Rows from block 3 of the image encoder of a small contrastive image-text model, named by matrix and row number. Rows with one number belong to one channel. Each number is 128 + 32 x the weight over its row's rms, rounded and kept within 0 to 255. All counts start at 0. Numbers have three digits each. After the name is the row's rms in percent of the matrix's.
After each channel's rows are labels from the 100 images, of 14976, where the channel reaches its highest value: "top examples" is what is common among them. Only what is clearly more common there than usual is listed. The data: photos with spoken descriptions (Open Images, Localized Narratives).
# convs0: first 3x3 conv (encoder.blocks.3.convs.0.weight, 112x112x3x3, each kernel summed), inputs 0-55
# convs1: second 3x3 conv (encoder.blocks.3.convs.1.weight, 112x112x3x3, transposed, each kernel summed), outputs 0-55

convs0.97 068:121146134127140103112172111149107123164105130158101116121170138089123113095119100118077135107122056086170117112154137110097071125080138096113118155084105145049132108121
convs1.97 091:145143115162133096105086107065128124155112170136133110148141184151115129157069151103190116145163117177148174132102091107171217085121094153182103122177119095119109118175
top examples: text has "persons"

convs0.89 097:133146120153160126103120131085140113123175088113080136095158100107070173084153124105121049105123153160129044115121128119098171141131070111142107107103162119108152139126
convs1.89 128:142140104111130116149136135133077164132102122131137141157106181187131147177135117135163190152150120115139196081148136137194091176165109096155168138079124149116100128163
top examples: text has "holding"; text has "wearing"

convs0.110 154:149200120109120102127128120106157134129061122080152142219117146125094140116149114134152161095121143115115139068131086109100125093147030143109118151115118117167149246120
convs1.110 117:121135136100165109135103127168179158140137111105076148082110123131119168122135147072157116121124105155099041146124118182087120133095138101119067154137163147045133073117
top examples: text has "white"

convs0.109 106:072098107130087150089151138091107121132151092114093124170123038121155105101073110073136111182123053123065081111147074147157133156142137186105119157127152131094114154144
convs1.109 108:137112214116121164106148139166063146141090146098112162106072084108167122144111099118129160168138130169151148096149119133153078118107123066095093078090096100105138107168
top examples: text has "holding"

convs0.111 082:142056152213176104067142108106106128129144140143137118126093102141083127116125153128079115085124097141117103180102123193102195107108087107076114108178125163104111110111
convs1.111 099:132137133111163091160168200151159165136101142143178102119136139138097151173147115213132085113126069121116120112141187070162095127158159087148142122107108117089157166137
top examples: text has "sky"; text has "trees"

convs0.75 087:142117160119120105150147090214091138111089141116145168135126136158158087105103155122152141107100085093079102147090156209167127147125117119146158122095143125083053137031
convs1.75 083:094145140111128149050138082125128080066144125119130146135134139111106142147128170111101043149073143159134104076141067127106108126098124110113065083119127146148137205114
top examples: text has "wall"; text has "holding"; text has "wearing"; text has "man"

convs0.108 091:109086147115092129092082157144120118130130191114126133167168137136052121078106064110152127066078097091123120103130105034140128149085139151098113115127108115120118121074
convs1.108 087:156146123102119148160122120117117134115182108134141145141129102180172181160104161155106162101178066225134127143166163139100149097113101075140112117140176096119104068131
top examples: text has "table"

convs0.96 102:128113146127142091085128152136079095126026101126135157198156136103168132111113146073122113106176142127102098169154109134123126148121148165106093139137094097191082087095
convs1.96 100:121139150144149142147150157168054139106091142133136125126164138108131124158157146189127174143068151177158152114154164152128082099122131108162174065077160123140135154168
top examples: text has "person"

convs0.41 077:163119160086152145163155132105102106095079078079120144110096133119142165089131130064108132193151169144045083183160075075099130148163116111114159125154139150099103148104
convs1.41 105:100187083146176119071133104136066171133129159144137106090133127132147112139127134091102156051116104145170141110163144162128125110150155166085091104133139150121144141122
top examples: text has "man"

convs0.86 139:090083147127139125163140113151106110144126117155119099115137121162099128117011160135108119124161116034110104117131105136158110120105148131104168065133157145109024147095
convs1.86 107:101120214078142160107109121148167147126097108074134095124151117084175090092151108098156102117112147069138153134153084116143081142134153074162035150122092152140096144095
top examples: text has "table"

convs0.16 101:117090123128120118062121114124102125124049137143086117153127085193074101059085071123125116074132108113102134111135172116098141149126171122186118129105083119163122151157
convs1.16 103:116203133104152155108155075114144070073188123108164167089118125100161124158108162089093114154180113151138090099072093142132145160137108158124118142133146157045150140168
top examples: text has "sitting"; text has "holding"; text has "table"; text has "man"

convs0.21 086:115144141111141104127101113142089149076094115077118107126165098192164072101106140111082070067131133145116109116124156142143085189087095116141116091083173090128106104068
convs1.21 087:124125169107109130171095099111099091145122139107150139146131167070087130162111099101139168141117163056133153103149120154155197103158067137146172105130093161141132165132
top examples: text has "wall"