From a checkpoint of a small contrastive image-text model.
Training: muon at rate 0.011, 5000 steps, batches of 128.
Data: 50862 training examples, 12.6 epochs.
Rows from block 7 of the image encoder of a small contrastive image-text model, named by matrix and row number. Rows with one number belong to one channel. Each number is 500 + 25 x the weight over its row's rms, rounded and kept within 0 to 999. All counts start at 0. Numbers have three digits each.
After each channel's rows are labels from the 100 images, of 14976, where the channel reaches its highest value: "responds to" is what is common among them. Only what is clearly more common there than usual is listed. The data: photos with spoken descriptions (Open Images, Localized Narratives).
# convs0: first 3x3 conv (encoder.blocks.7.convs.0.weight, 192x192x3x3, each kernel summed), inputs 32-63
# convs1: second 3x3 conv (encoder.blocks.7.convs.1.weight, 192x192x3x3, transposed, each kernel summed), outputs 32-63

convs0.102:487482453509446520468493503516505506535465495471518487503473467480494457513489459476461493522499
convs1.102:512494408510492503522494504495528496475463561523503498505492513493479473502547495487456515514460
responds to: text has "table"

convs0.185:495471457497477489485504483493528522483478519498498507471461518474514499513515526472491501502448
convs1.185:550502454451515497507504523528514543495494483515495494532478477497490512486529512472520495494479
responds to: text has "wall"; text has "wearing"; text has "holding"

convs0.70:487480428491496530462516504516452505505480492527472506540482492439500475516528516514481502527492
convs1.70:548475484513521448493488499476496510481512501509478494475481493530499465489491464479477502483493
responds to: text has "man"

convs0.61:497521491508531541508475455511485462469503467526484463557487461525458504478514466523467496537503
convs1.61:506513504518486489545494510502487519492527483544497492454509479486486509526496475447524520436491
responds to: text has "sky"; text has "trees"

convs0.46:480517468467466489492482459489508465477473504471440501526462481479511472484494486482527512462501
convs1.46:509473480516482534505493471526476498482502490479493470521470523488497478490520469514510489504510
responds to: text has "standing"; text has "holding"; text has "wall"; text has "wearing"

convs0.45:514511489545505521459459484511533496511510577509500480477471487489492450527539508526535501464492
convs1.45:499476488508488480518480500447461532575495511475449543496491525461514495496473497487501482529523
responds to: text has "buildings"; text has "building"

convs0.88:541459476468506476507475449507469475509489526492536519470558502471513480495489479497487525480487
convs1.88:540525486520512489507500532467544506519506510507459478503440496457514527506527501541506508503481
responds to: text has "wall"; text has "man"

convs0.137:484516513522475504531513465504504467478544497533477493538541439494473495522506487511497525482486
convs1.137:489527508530489501475456562487490533482484521498488499484507538506475525530533480497525500467530
responds to: text has "text"

convs0.104:501509459474534492511463439520498496520478446474515542545542418492486493530507475507445524468486
convs1.104:521438508477436458522490515525549507470505448527502471497480494466498466496493447492529534470457
responds to: text has "wearing"

convs0.11:488501515523503468505519503449532499464532530537458529582496487521522521480507467481497480540476
convs1.11:499507512486485469523475478520482517492475496537500485505512506451479502507506498544558453458511
responds to: text has "sky"

convs0.167:505493496509503483518492533433505504469512498504501497489502555518475512499502507507490506523497
convs1.167:475497543501502464511471472481479506508506473479494508491496486487456456508531471480514484483512
responds to: text has "grass"

convs0.58:480498487510509509536490495469543479496502539477492521503512546470486501444451517487468500512492
convs1.58:533495489475466522518472461489529500498544482506489499531507500491477493487533488501497495482479
responds to: text has "holding"; text has "wearing"

convs0.121:509464483510501506494544543485506478501478498446500477453478451500488503499556497514535487463493
convs1.121:495486503512463503509505486458498507487539470476494506504486466476545477506494530484508503516554
responds to: text has "standing"; text has "table"; text has "two"

convs0.97:515496495492504506510474490470487481501509477468486506482491482495502482483533521480460490533452
convs1.97:490519499502512468464510493498483463488456488501484460517471525556486489512482488496480500514534
responds to: text has "table"; text has "chairs"

convs0.120:486532465513468490518510519440510496490484500521510486454491536529517483463512493500515510547514
convs1.120:497463470507533505511522444471499469508500484523480508480450467493500531481494522489532500438527
responds to: text has "sitting"; text has "table"

convs0.30:550520488455484490507499467504533478516500485539534494491536460471535536481473515501489498531511
convs1.30:450542521505534506519500508518495546508473534501493527515462528542461501539483511533532494516474
responds to: text has "road"

convs0.110:502475471505520497459466536524472482473480510527492523567511485467508514508523502504471470499447
convs1.110:512491484492534503493539482539474541516456504508452526448476459510528519519466493515513457453482
responds to: text has "road"

convs0.166:490514526479514512518455498501502489490483484531493485502470468519456461478499525488493475470494
convs1.166:470546477493539523474508479500510484442498490502521485517558540511504500514503484495510529548508
responds to: text has "table"

convs0.144:521490455501477478487502475492473507478517502512476467515526590500494528518467483460483458488479
convs1.144:504529465466491491510518519490462551459469527559486482510457482540493476442535515555513509535496
responds to: text has "wall"

convs0.141:488508538538500529500502491526505498486457509493502507493490434460508512508556493512484484453502
convs1.141:510519504497492521520481492486438499482498479468536458516492457467532497524532511505557523490498
responds to: text has "wearing"

convs0.83:516511496427514488560488478560486473493492487487508501487484483526512530480481516529491483455477
convs1.83:512520514553472509507481524477481528490531499485541517475505525502516529510512465497464509513516
responds to: text has "standing"; text has "holding"; text has "man"; text has "woman"

convs0.122:494495506528461490503516486477479478468494467459482465518498528477479496515542457454470536479534
convs1.122:531524497466487489499450502481489519517488488452478502476514452531524495500470491487509511498513
responds to: text has "standing"; text has "wall"; text has "holding"; text has "two"

convs0.125:518481528523464555497530540501499497489478475482507471475501539501458509517471552482473456514513
convs1.125:500512496509493503521497529536509461541536510496519506468448457496518458520520516492524485488474
responds to: text has "man"; text has "wearing"; text has "front"

convs0.169:468490461515466478464466507439463494481477500495506524536497503477472499451510488512486528504508
convs1.169:532475494507494534503497461483516483465557516555500487523488410513515501508511498491502460471481
responds to: text has "table"; text has "sitting"

convs0.14:474538486503468511472508503484503517495447476502473496475504455451485489519526490476502504524480
convs1.14:429484533507510496518502486490515495498529508524482490513515489519494513470450531456510504497509
responds to: text has "sky"

convs0.136:489488491446485530473495486486531465481485517476512537519496464545488502500516499532486501490470
convs1.136:504503500473513477495479521469534518520500430529488515505498470431510527507485507423488541509471
responds to: text has "sky"; text has "plants"; text has "building"

convs0.93:507553478560475459534516471548507480475485453489498475556492481547487498486488496458458476516501
convs1.93:501485516475481461505453490470478523504476507533484469481537448492530520503506483510509467427436
responds to: text has "people"; text has "standing"; text has "grass"

convs0.100:501487461500523504530501530472488490485501479505478507516510502471479528558455540471477516505507
convs1.100:538501482481507522447473470477502503466485451487521506481482526497544492491507517477524510464504
responds to: text has "people"; text has "standing"; text has "wall"; text has "table"

convs0.69:520510485499492506489533491537499489503471518520508486490478464535470516526468473475518463433455
convs1.69:492502464515472506517477511529481526531455477482495538451526485572488445508490512500505472499494
responds to: text has "road"; text has "car"

convs0.172:504476480483488512543486457514477495509490502477540555516520471513527450504495476524465540483471
convs1.172:479504541520515502474476488485538464520518513473468502482527562500497436509474509503492523510494
responds to: text has "trees"

convs0.64:468480512481511497496502451486569473502482453474504522530497470525487479482503479475523504485494
convs1.64:524521522537536499545476466455469513501526505499528513513554467507496501467489510472541494497504
responds to: text has "wearing"

convs0.76:515499472495510451517495506518507463524489504498525487506539509459590516550526526532482499518510
convs1.76:483509503482519511516502453490492531475512478494504494505502522489534451513492510466495498494505
responds to: text has "water"

convs0.5:522520525519509545465527457521523467513551446506486458516481514495517488490514517476496533534523
convs1.5:500543496490500501537515497491476472499534458463527500466480470504471497518453498465506494471501
responds to: text has "sky"; text has "trees"

convs0.57:474485508474485512511488514484488480480502480463494519486514516536467507495506535453510525524488
convs1.57:459497510522508464484488475476563492499489501544525483531509455487469491485520516473536519483467
responds to: text has "man"; text has "wearing"; text has "woman"

convs0.99:528483475460508510495472441467478492511487513496483518517522503433524477487439498455507517541509
convs1.99:494491528487488492474530508493491493469471490558474510503508523498469511499554485502502479507543
responds to: text has "standing"; text has "wall"; text has "holding"; text has "man"

convs0.140:530513458470461525463478488484496471511485507503501460525541476490508502471522491495454480486508
convs1.140:468502472500475465502500492508503462468477506524514476473479517525503484536543485494502508482464
responds to: text has "wall"; text has "holding"; text has "wearing"; text has "two"

convs0.180:514454457478545503466515517470502521469521479515493491516496534510520527518494537493497483501484
convs1.180:496485497500487488519464449467524490455502525506500471507467494468533495521523508461463430506514
responds to: text has "people"

convs0.47:499519507486534534508490494536465459503504518462516517490523490484504532428542496516458532488480
convs1.47:493483549543507486473518511516510509494478485529489471501476501472517522461478481516483488492520
responds to: text has "grass"

convs0.98:477518538510486483481454490488519470471492503451489505484514463508432495490507517480502469472527
convs1.98:483470516518510513518476491526498481522486508463460507505512489507499510520478484530481499501475
responds to: text has "man"

convs0.37:485514501480524511550548486491492490509498482536526530505475504507504481431545500499541460504502
convs1.37:478463505543487491488471512489511517454505499513545465457485483504520512506490552503483471472515
responds to: text has "holding"

convs0.54:490487542500483483478510468527472463514533504549504519492476481498515472477508484522522524502470
convs1.54:522511492475464564500545542519498505459449495533460518495492490513496514496468495477499458470463
responds to: text has "road"

convs0.105:503509513500485470484523490489515503494519502479499472528461484489506485464529485497482516478510
convs1.105:532496479562488490523498466471452562490483498485494514546492511490533493551519506514498476467505
responds to: text has "wearing"

convs0.130:476513436461527482496497472451486495469499500500519515517456502450494476501494531529527514474487
convs1.130:518468481510516472526495505476475524490468502488453503501562486527513494482522490482481476520482
responds to: text has "text"

convs0.190:509464518517498502457459508469496500502503477545510481471470494486537476471471504499516534447495
convs1.190:515478511489482470464508520474513509520509563507493502464491509521546492526502494510533461532484
responds to: text has "man"; text has "wearing"

convs0.168:508470428506496524498481497485477497530535513503480454478469558462503493481481525489484520520489
convs1.168:505528504491482497497491506469468527504510519529507481474473445493466526490489503542512479535493
responds to: text has "wall"

convs0.128:480460482495497468526486481429508484466507523502455490515509548499480498493477503496470489518509
convs1.128:536509489465542509480472479507462522479509456546530509567501472510480523540511476506532510535492
responds to: text has "table"

convs0.25:564506481502476534537508491501537470495482474523528501542552442488500504484509498483517507552483
convs1.25:455485501515476464490490474496490508500486504486510497476494514488446464511494504473503528490500
responds to: text has "sky"; text has "trees"; text has "buildings"

convs0.85:489464504519488497455496491490480460526480481527523508488459512522472476478484443517497557510516
convs1.85:491481535479495551447452506480523424519520474476488495497523472509524495531516523497505517510493
responds to: text has "standing"; text has "people"; text has "holding"

convs0.177:528487495481466550470510483475476480470531492458520476509451531547523488515487501465471511547475
convs1.177:472519495517500520485542503423481510483539514506516467495476460490482480528445509464479509494439
responds to: text has "table"; text has "sitting"; text has "wall"

convs0.158:508472518492503508518489520483525486459526495487498503439464505469514473511519501487510503515490
convs1.158:458523532499549478493526467498534513531515498492512449500466486479513507485514510462557527436483
responds to: text has "trees"; text has "sky"; text has "grass"

convs0.71:494474568506501467514513491500525475536473488479499470451467554491503495543490504511514525432545
convs1.71:511519496502531485508514507519525450532571490509504550514481512469516546529532453531503517527508
responds to: text has "man"; text has "wearing"

convs0.22:466493566475494502537468479503521541503480508547517503508500487474489482512523480530515500516509
convs1.22:515470513472464457497499496509512508504495478528502491470503508492522504501492507446499502457486
responds to: text has "standing"

convs0.174:524499502438498463543494503557509494503475503498502499508522490435537477499491483538498504534478
convs1.174:511452498504471492501502483462513531521464480472499521499492484483512512514489521466510533463514
responds to: text has "table"; text has "food"; text has "which"; text has "plate"

convs0.187:500524513519536500527544493468520520480476506486505486496454548532490496473539490450489477509522
convs1.187:547459535522493534480502502490480500486498419504520517483487472534547562531494496516551468446540
responds to: text has "wall"; text has "holding"; text has "person"; text has "wearing"

convs0.178:463515461498484527496504499475500460481479484497502508492470483483516486479491448450493517487471
convs1.178:521525438535556523504496505500487503473494471513517458536457560476494490498529507489526477508444
responds to: text has "wall"; text has "table"; text has "two"