config.toml
model = "contrastive image-text model"
dataset = "photos with spoken descriptions (Open Images, Localized Narratives)"
train_examples = 50862
image_size = 64
crop_scale_min = 1
horizontal_flip = true
translate = 0.12
tokenizer = "char"
vocab_size = 53
loss = "softmax"
embed_dim = 384
encoder_arch = "resnet"
encoder_norm = "batchnorm"
encoder_activation = "gelu"
encoder_channel_attention = "se"
encoder_depths = [2, 3, 4, 2]
encoder_kernel_size = 3
encoder_stem = "single"
encoder_avg_pool_shortcut = true
encoder_widths = [64, 112, 192, 336]
text_encoder_causal = false
text_encoder_width = 256
text_encoder_layers = 7
text_encoder_norm = "layernorm"
text_encoder_norm_position = "sandwich"
text_encoder_activation = "gelu"
text_encoder_mlp_ratio = 4
text_encoder_head_dim = 64
text_encoder_fused_qkv = true
text_encoder_bias = "all"
text_encoder_qk_norm = true
text_encoder_parallel_block = false
text_encoder_inner_norm = false
text_encoder_drop_path = 0.15
text_encoder_positions = "learned"
init = "orthogonal"
residual_init = "scaled_by_depth"
optimizer = "muon"
muon_scale = "original"
lr = 0.011
momentum = 0.9
nesterov = true
orthogonalizer = "polar_express"
adamw_lr_other_params = 0.0017
grad_clip = 5.0
steps = 5000
batch_size = 128
epochs = 12.6
lr_schedule = "cosine"
final_lr_fraction = 0
warmup_steps = 500
weight_decay = 0.08
adamw_weight_decay_other_params = 0
Rows from block 5 of the image encoder, named by matrix and row number. Each number is 128 + 24 x the weight over its row's rms, rounded and kept within 0 to 255. All counts start at 0. Numbers have three digits each. After the name is the row's rms in percent of the matrix's.
# fc1: squeeze-excite reduce (encoder.blocks.5.se.fc1.weight, 24x192), inputs 0-191
fc1.0 085:163129102150090105142132128133136105090127150104157118132139128117110093145125096130164115122133105114121115114145128136117097109142122162117139155111148127129114122092102123110095157147170139128123142117113080143146101167122124132103150114157127098099137135151128151148094138126183150133113140103132079056125066139169134104113181183146137130135137105145112093144111100130109150124143099159110150159128105135139124078105066146138141092138100116098128158118097174133126146159179097122169120106156172111121143105126157135115110098135111044141120150130122107131125107110139107124
fc1.1 096:115096111173147108132123112129081108105132141117173127168149110108128162133128107116130134154071112154063129123121140153109103104136116103086129118174118155140156088132121130124100121100116123118122114124090085140156124134135108069132116121095129112100085103142120098177108137077100141149120168123141115116107101111118132116102122096127121160097128124134147089127128112123092145132127105132111163119164114136140078084100123114093149160171125126087117071143118170104142134153122124123117132137108115153082102116119133148127161089114141162111056133130157162126163155115128112146
fc1.2 102:112109166073138133144105161140116130138159104130135126130130145132107146115121129110123092132142127146083094116057122097155137148173169104162111136136110133119126082172119113127141057104134133161155100128120152143158094101093089173116122153106119114108163088113154114071110122143088139161125124126137110175089127151078118138142123100118102147134160136136145144132135144102177149136123079139128125132095125095137097152087140130120109149102066115132135135169129072136146118133101099126106118113104108118140126130162113122137140125110160124110145078110143133108143140153131135162
fc1.3 084:093171140138116103124127137155160116107139110108136108121090126145116140170100134126155079111107165143167080145123150100106163138132173144101115116157150076109141127169114123123112103102158101149148122136138193120118135108096134147138136129151115153095129174142167124097127151138104111108123166143137103083108164116156178145137151125138094105103168144107162117120134175125154134131162156098126140112120090135127175136138144162114095115110123127129111134150117153120114151117124158138109134124114115137134076164096133172097110112104155125140209097136132163118121090124126159133
fc1.4 100:091088082139151122123090153126168157127143123128117146109136119116132142107084117168108124136099118126057135104128147116150143133127143090130115085146095109107140085105103129113093091095157118130132129126075135137145115129134106159141135119085102120125158091135128150134084186110132149123148150119136115198093122129116096122160129072173139141134113126146149108143136124144180118133129153129149112083080129108092136143103070107066127110104120119134108135147132105157131113131116081130113133121095122138149131113098139104133142076144156166118173116140130148126122169142130112134
fc1.5 082:136065123096120118120074112116149138147099114136107117156118119090099086122091133145145099166146105143142112126126111104125112146103130140130176112128112138157109142139138093131134150118115120129100118133108170107118120114100133132127140135076127113166153131151105122153190085121150096128102081127118136122099135136135059125103098087136095109112099131091142177114154123065141097091115076137114094126184124127132139116132175112144129101109135155145127096133091116155116111113118066129172127104146123148149123128133160093121140135156143142124136069135126143102116119122082116127
fc1.6 098:105137142095141089074073125131117120121134107120109123123135117133103123119081125113138152130035124086123088113124105121134075128149117107105125123128109108093090122153139114123087084100101118126123121128110147113144112165096095162089110111097133126105115129096103102107096092097164129156107102100127083134098168125184068117130096100139095156106126106121148121116142084094101109141097126131136118121116099126146095136117112124190116099132141117089126103131131109155118108114105087133121130118134101139104138131117086140101142143128146126119074125142166103123152140145121150133
fc1.7 100:158114104093096133112113132145101128121118144119120103054139136133114097144130142123113095111172126150255120143143127119148155130099110189113119143102134086139113165135130104118128154131103131122134135142103097135139151106123149155135140126191125142123101124146118142185127115136175108097145103112128112141094107171129145136138119094152116102136143120162111108157119097133145107088150118134140107097144134127154142151119111096091147116116144118143143138127129118142145098138127132127139149129141140144152127103120128082142145138141097105123166125108140087110109073095143126111
fc1.8 103:129127109141107088142134146124177103117122173117105118094139119102137141127101095110117128129142117141072128134125137128126147149109093147143150098127143134160145119090106160117147149153141108090150149115078059127147128154142121068141150121118113120120142068117080128197109189137125143121147135143109121127098105141134115103114149108153129133128139115156140095126090053160159147137157104124142128122095122124145132146077088099072140142131109132103126136121151138132132100159126099127094141140134137136115131100124154081141169088120133091094159159115144143116115143111116084149
fc1.9 105:117126115125141124129102102117145113109121124116129140122136094137078095092127132189138109131096114143128114137090124116114100136155104093084098102135129132100112116114110146130106148117048122125127110136133121128118119159086118131115109158013117127088130080158144130133102072097152143134115105085104091086114157103171104140111155169088078090109101121140107099140136115111132142143089156132112124113106117114130107107115108123106111115088119109131139134124107105093103102111121107111107109129139100122119095131124140108099135144121107120116084117123127168125140084155164121122
fc1.10 116:084153116149153150112111140098175123114158097126107117144094109134094178113143130120151127110150142138121116154165107092096136154111168099104128091141114093124180091118127094130143139124146119143140102126106152140160087117120137146179136115209135142142127140146116105069091128120149135135112105130158158125124150116126139126129094101125111136091162137124110151107122138127119135129187135109124121155126096125117102140137130155073125092087149111129109126155147125164088129118107134127092164125156148110135114127159108170097087107127109163124206094159113158089120121128143130128
fc1.11 083:126105087137125088137043107129138108094142104125140117110149117127165074110127109133136115142082124125051123099128123130129097100160137107107124156145128121113099124139116120113123140076144091132140072106121170119118091144107103197105125131109124121133124170129136102125108103093171153137118137095155110118094124090152147112114120121083141117103110106124128104134169128123079101114121142134132164134122101112104136132137115160137114071107118127104119161131127139110077141101123100109149113100139107126098091119106133151099107109118167143064105107127108132132135127118172141115
fc1.12 118:156122081142114126131122096132094087110146096125146099123181118129140129172165112157122114143125103150103132091105137165116150152113139108145089137126127164114113175066114128099104152151151129140121174123107087127114165114101124103122149092188109107097117140130139132134120145136090098101113148131125102095094095168102124105123138101108151133161106104137087064133139169116126115107127136143099146107136109128111143110109080136117168158213137122134121140115125124088112120137169122127141102124104123120119127116074158121145151139156100098104108160114118116137116134126088102132
fc1.13 089:085161122177159131122119142130147126096152120109111128140128118151176129119152121148134147110115134128114129105096124125106125132108150166090126134154129128128160151179137099108111124164167115103148128138148109135141151161087140131149148132237136117185126162128126136089152159143154135111107138115139141113124150125130110141142138095174141102092157121143116130145130146153081135141129155093110168151138107136127143156153136153107118138134124115102135146147184104131128147137120157112090161128148161107144146112135106172122075088144163075161199160134147115131129140113106133145
fc1.14 125:139116082132092144116120100143145136121114120107116116109125125131157103112136133101148107084175113131255106113171102138120157112106123142088100121120127116118122127133146106115141138134130106133119106124133128149122138107103121105130146156217138115138110189139127138141113113128151128111141125111108128111137142120093141137089172117138111096116123134122092132117116090132121114102138161128105130146140126102118133138145136131147132117107157100149136116117107131106124152133112130122164154132152142143148106115134123108124115131165109114150176126115097101114138062119136131116
fc1.15 097:156093104126102063099098107114071093109134118124148117156132096128142096155114154134150090149130117101076144116151112159125104149134134091115090152122147128119070172106107102096110142122101127141121128149113106126119153156117130174133126073164141121089105112151166141142098077114131114111126134117117095072055124118128154125113114110145161123128084101152112106138131144135131122128140135125107151090123121140127150111130079137152132143205121124131134121103091122117136116129190096124119098098126084110088119123117124123124130143147110115100114163119138120134133130121163094122
fc1.16 089:119080109117153171135123123160111105115119129129138125128126106164074153173139128130125140128153093128097143170137152159105156197119122107118093133149091152125136135043088112119124114134114153099124122131085122129154120124133138064123136092190118118081116083138139122133114108143096150141126137151138119093160128164088101105111114127161107156149149127194148095113105137141150114106154128156133129134121138130112127112121092153114104118185108151149124096147111134115164086149138097127135121127092109166159145133128144132118157138174143139123149109154149171122136127122124110151
fc1.17 118:130091105136118151175114146133089110145153145124138147086140161111133142120117115112123142110147106146166130132131118105116144087151101106129117103110117131154091092138123127117168109114113116151094101136132164118154086096145126103107115169126141122143116179132112110162117142139145156163162179126104164178144098102157143170131186148072120149148106156123160155147107132117193130122125114123169081123158129100154132129149178116068134157066091127120150136111118138134134115125109145135134121122129110157121091117126147086152147117148158131133132089101158092146107150115130160135
fc1.18 111:096152110152132141110123148118184124125175119109101119092135136125122130102129102141111107109160124133025117087106121128140147112112139099140108094141119131129152105141112087109120081103145115121167107125154152129147110122100128121162103139102097137174133106094115132092098143145163128126119150143131148118119138118151124149115119118148123136104150138117108157139120067120162128125136140106129107125104112079146107145133157114061110161090105110090130143144128124159133118141106151100099127123103172115141128118170140121135077167103119123141217115092171139086121129127116140125
fc1.19 098:080112117122166115139118128141136109128119147126179143144132136106100144089133124102097114143094114127089126142143137113172090097138123077135130113121107157131119069163107121134147083106086107117105121135111151131143101127140114118094109129053109095144141142110125120131108182098115161173169120084122136180167122070148168099135152131076099166120097141114153132112132106121192118155102126154153126103135096110109100113130128131113098139161103132101110104115123137163114125111118135123124108117123117143109089134141141106123156106109132130076098091140112144122121169129135159131
fc1.20 084:123154102136138102120127128150155192106104146133140134148104135133179154111144121112135143161168164160103111113132145102137088158122121150105135105154154117187157168137135109144144122130175135152139143135136168136140138146156164189123129142141151142155121140117110111148141112159159151096140141131142168159053158118157116135166104121143113130103121134153121182131160125137108110164123153121153135149147141129115129123153176121138119144113157170154138168135142108136149114120082130139150155126173174124122136132124125116129096113112169153074116131116151174162137156138193141113
fc1.21 112:166098114183132145121131109131092116105144115141138112132169128115131121153104111099098105123135122143054123123126157151128159104115115146101119158113120161128133148095109150077120126145126113113112165108102065132128128115138124067112155084102116068104113092125125139156115165118116127166141155134128131129093091147135166093117183135133159139112137123122129077123075125130161128106166135149147128111106125140115135133101093108074137151211109129111134114115118140127144138137152129120147134150128152133135116099134113119154150141111093104132124151099079089137113153107080100130
fc1.22 097:123101157110126147093157121109102094098144125126104112110178123113106135163109119063119147112072121136130137145099157134076126077151083126096115158124111131166109156115108132106077109124117127113124161101121125115142171148117104091139147087134115126079103052155066112116128105097132110131096167110113092116138090116110107095092142116105101117132155120145118137127106125117139106082169120153130125118149146129121086114109107139100131169150148118116131132113113158123136114128156130102102130124102089163124108116095110125111128135100115096134063130104125138107151134118100102132
fc1.23 092:108120141077140129153112133130111121147137115148156136122106147129085162140131132089140123119156117144102127121103138105125112156150137130195124099150117129136113099125138108144180084085152116118139153111106170115173101103142111090142116112124124136112116140103120110153162169149122096157117140152148148145120129154126078129152102067153122156172147151142186175110128097085163123152123106136139121111121140143141120130145157164096110109132133145129109116137110102162129080112105122142197140117155103145156116140121168119134161089148152160140146102121132080106153181118085125152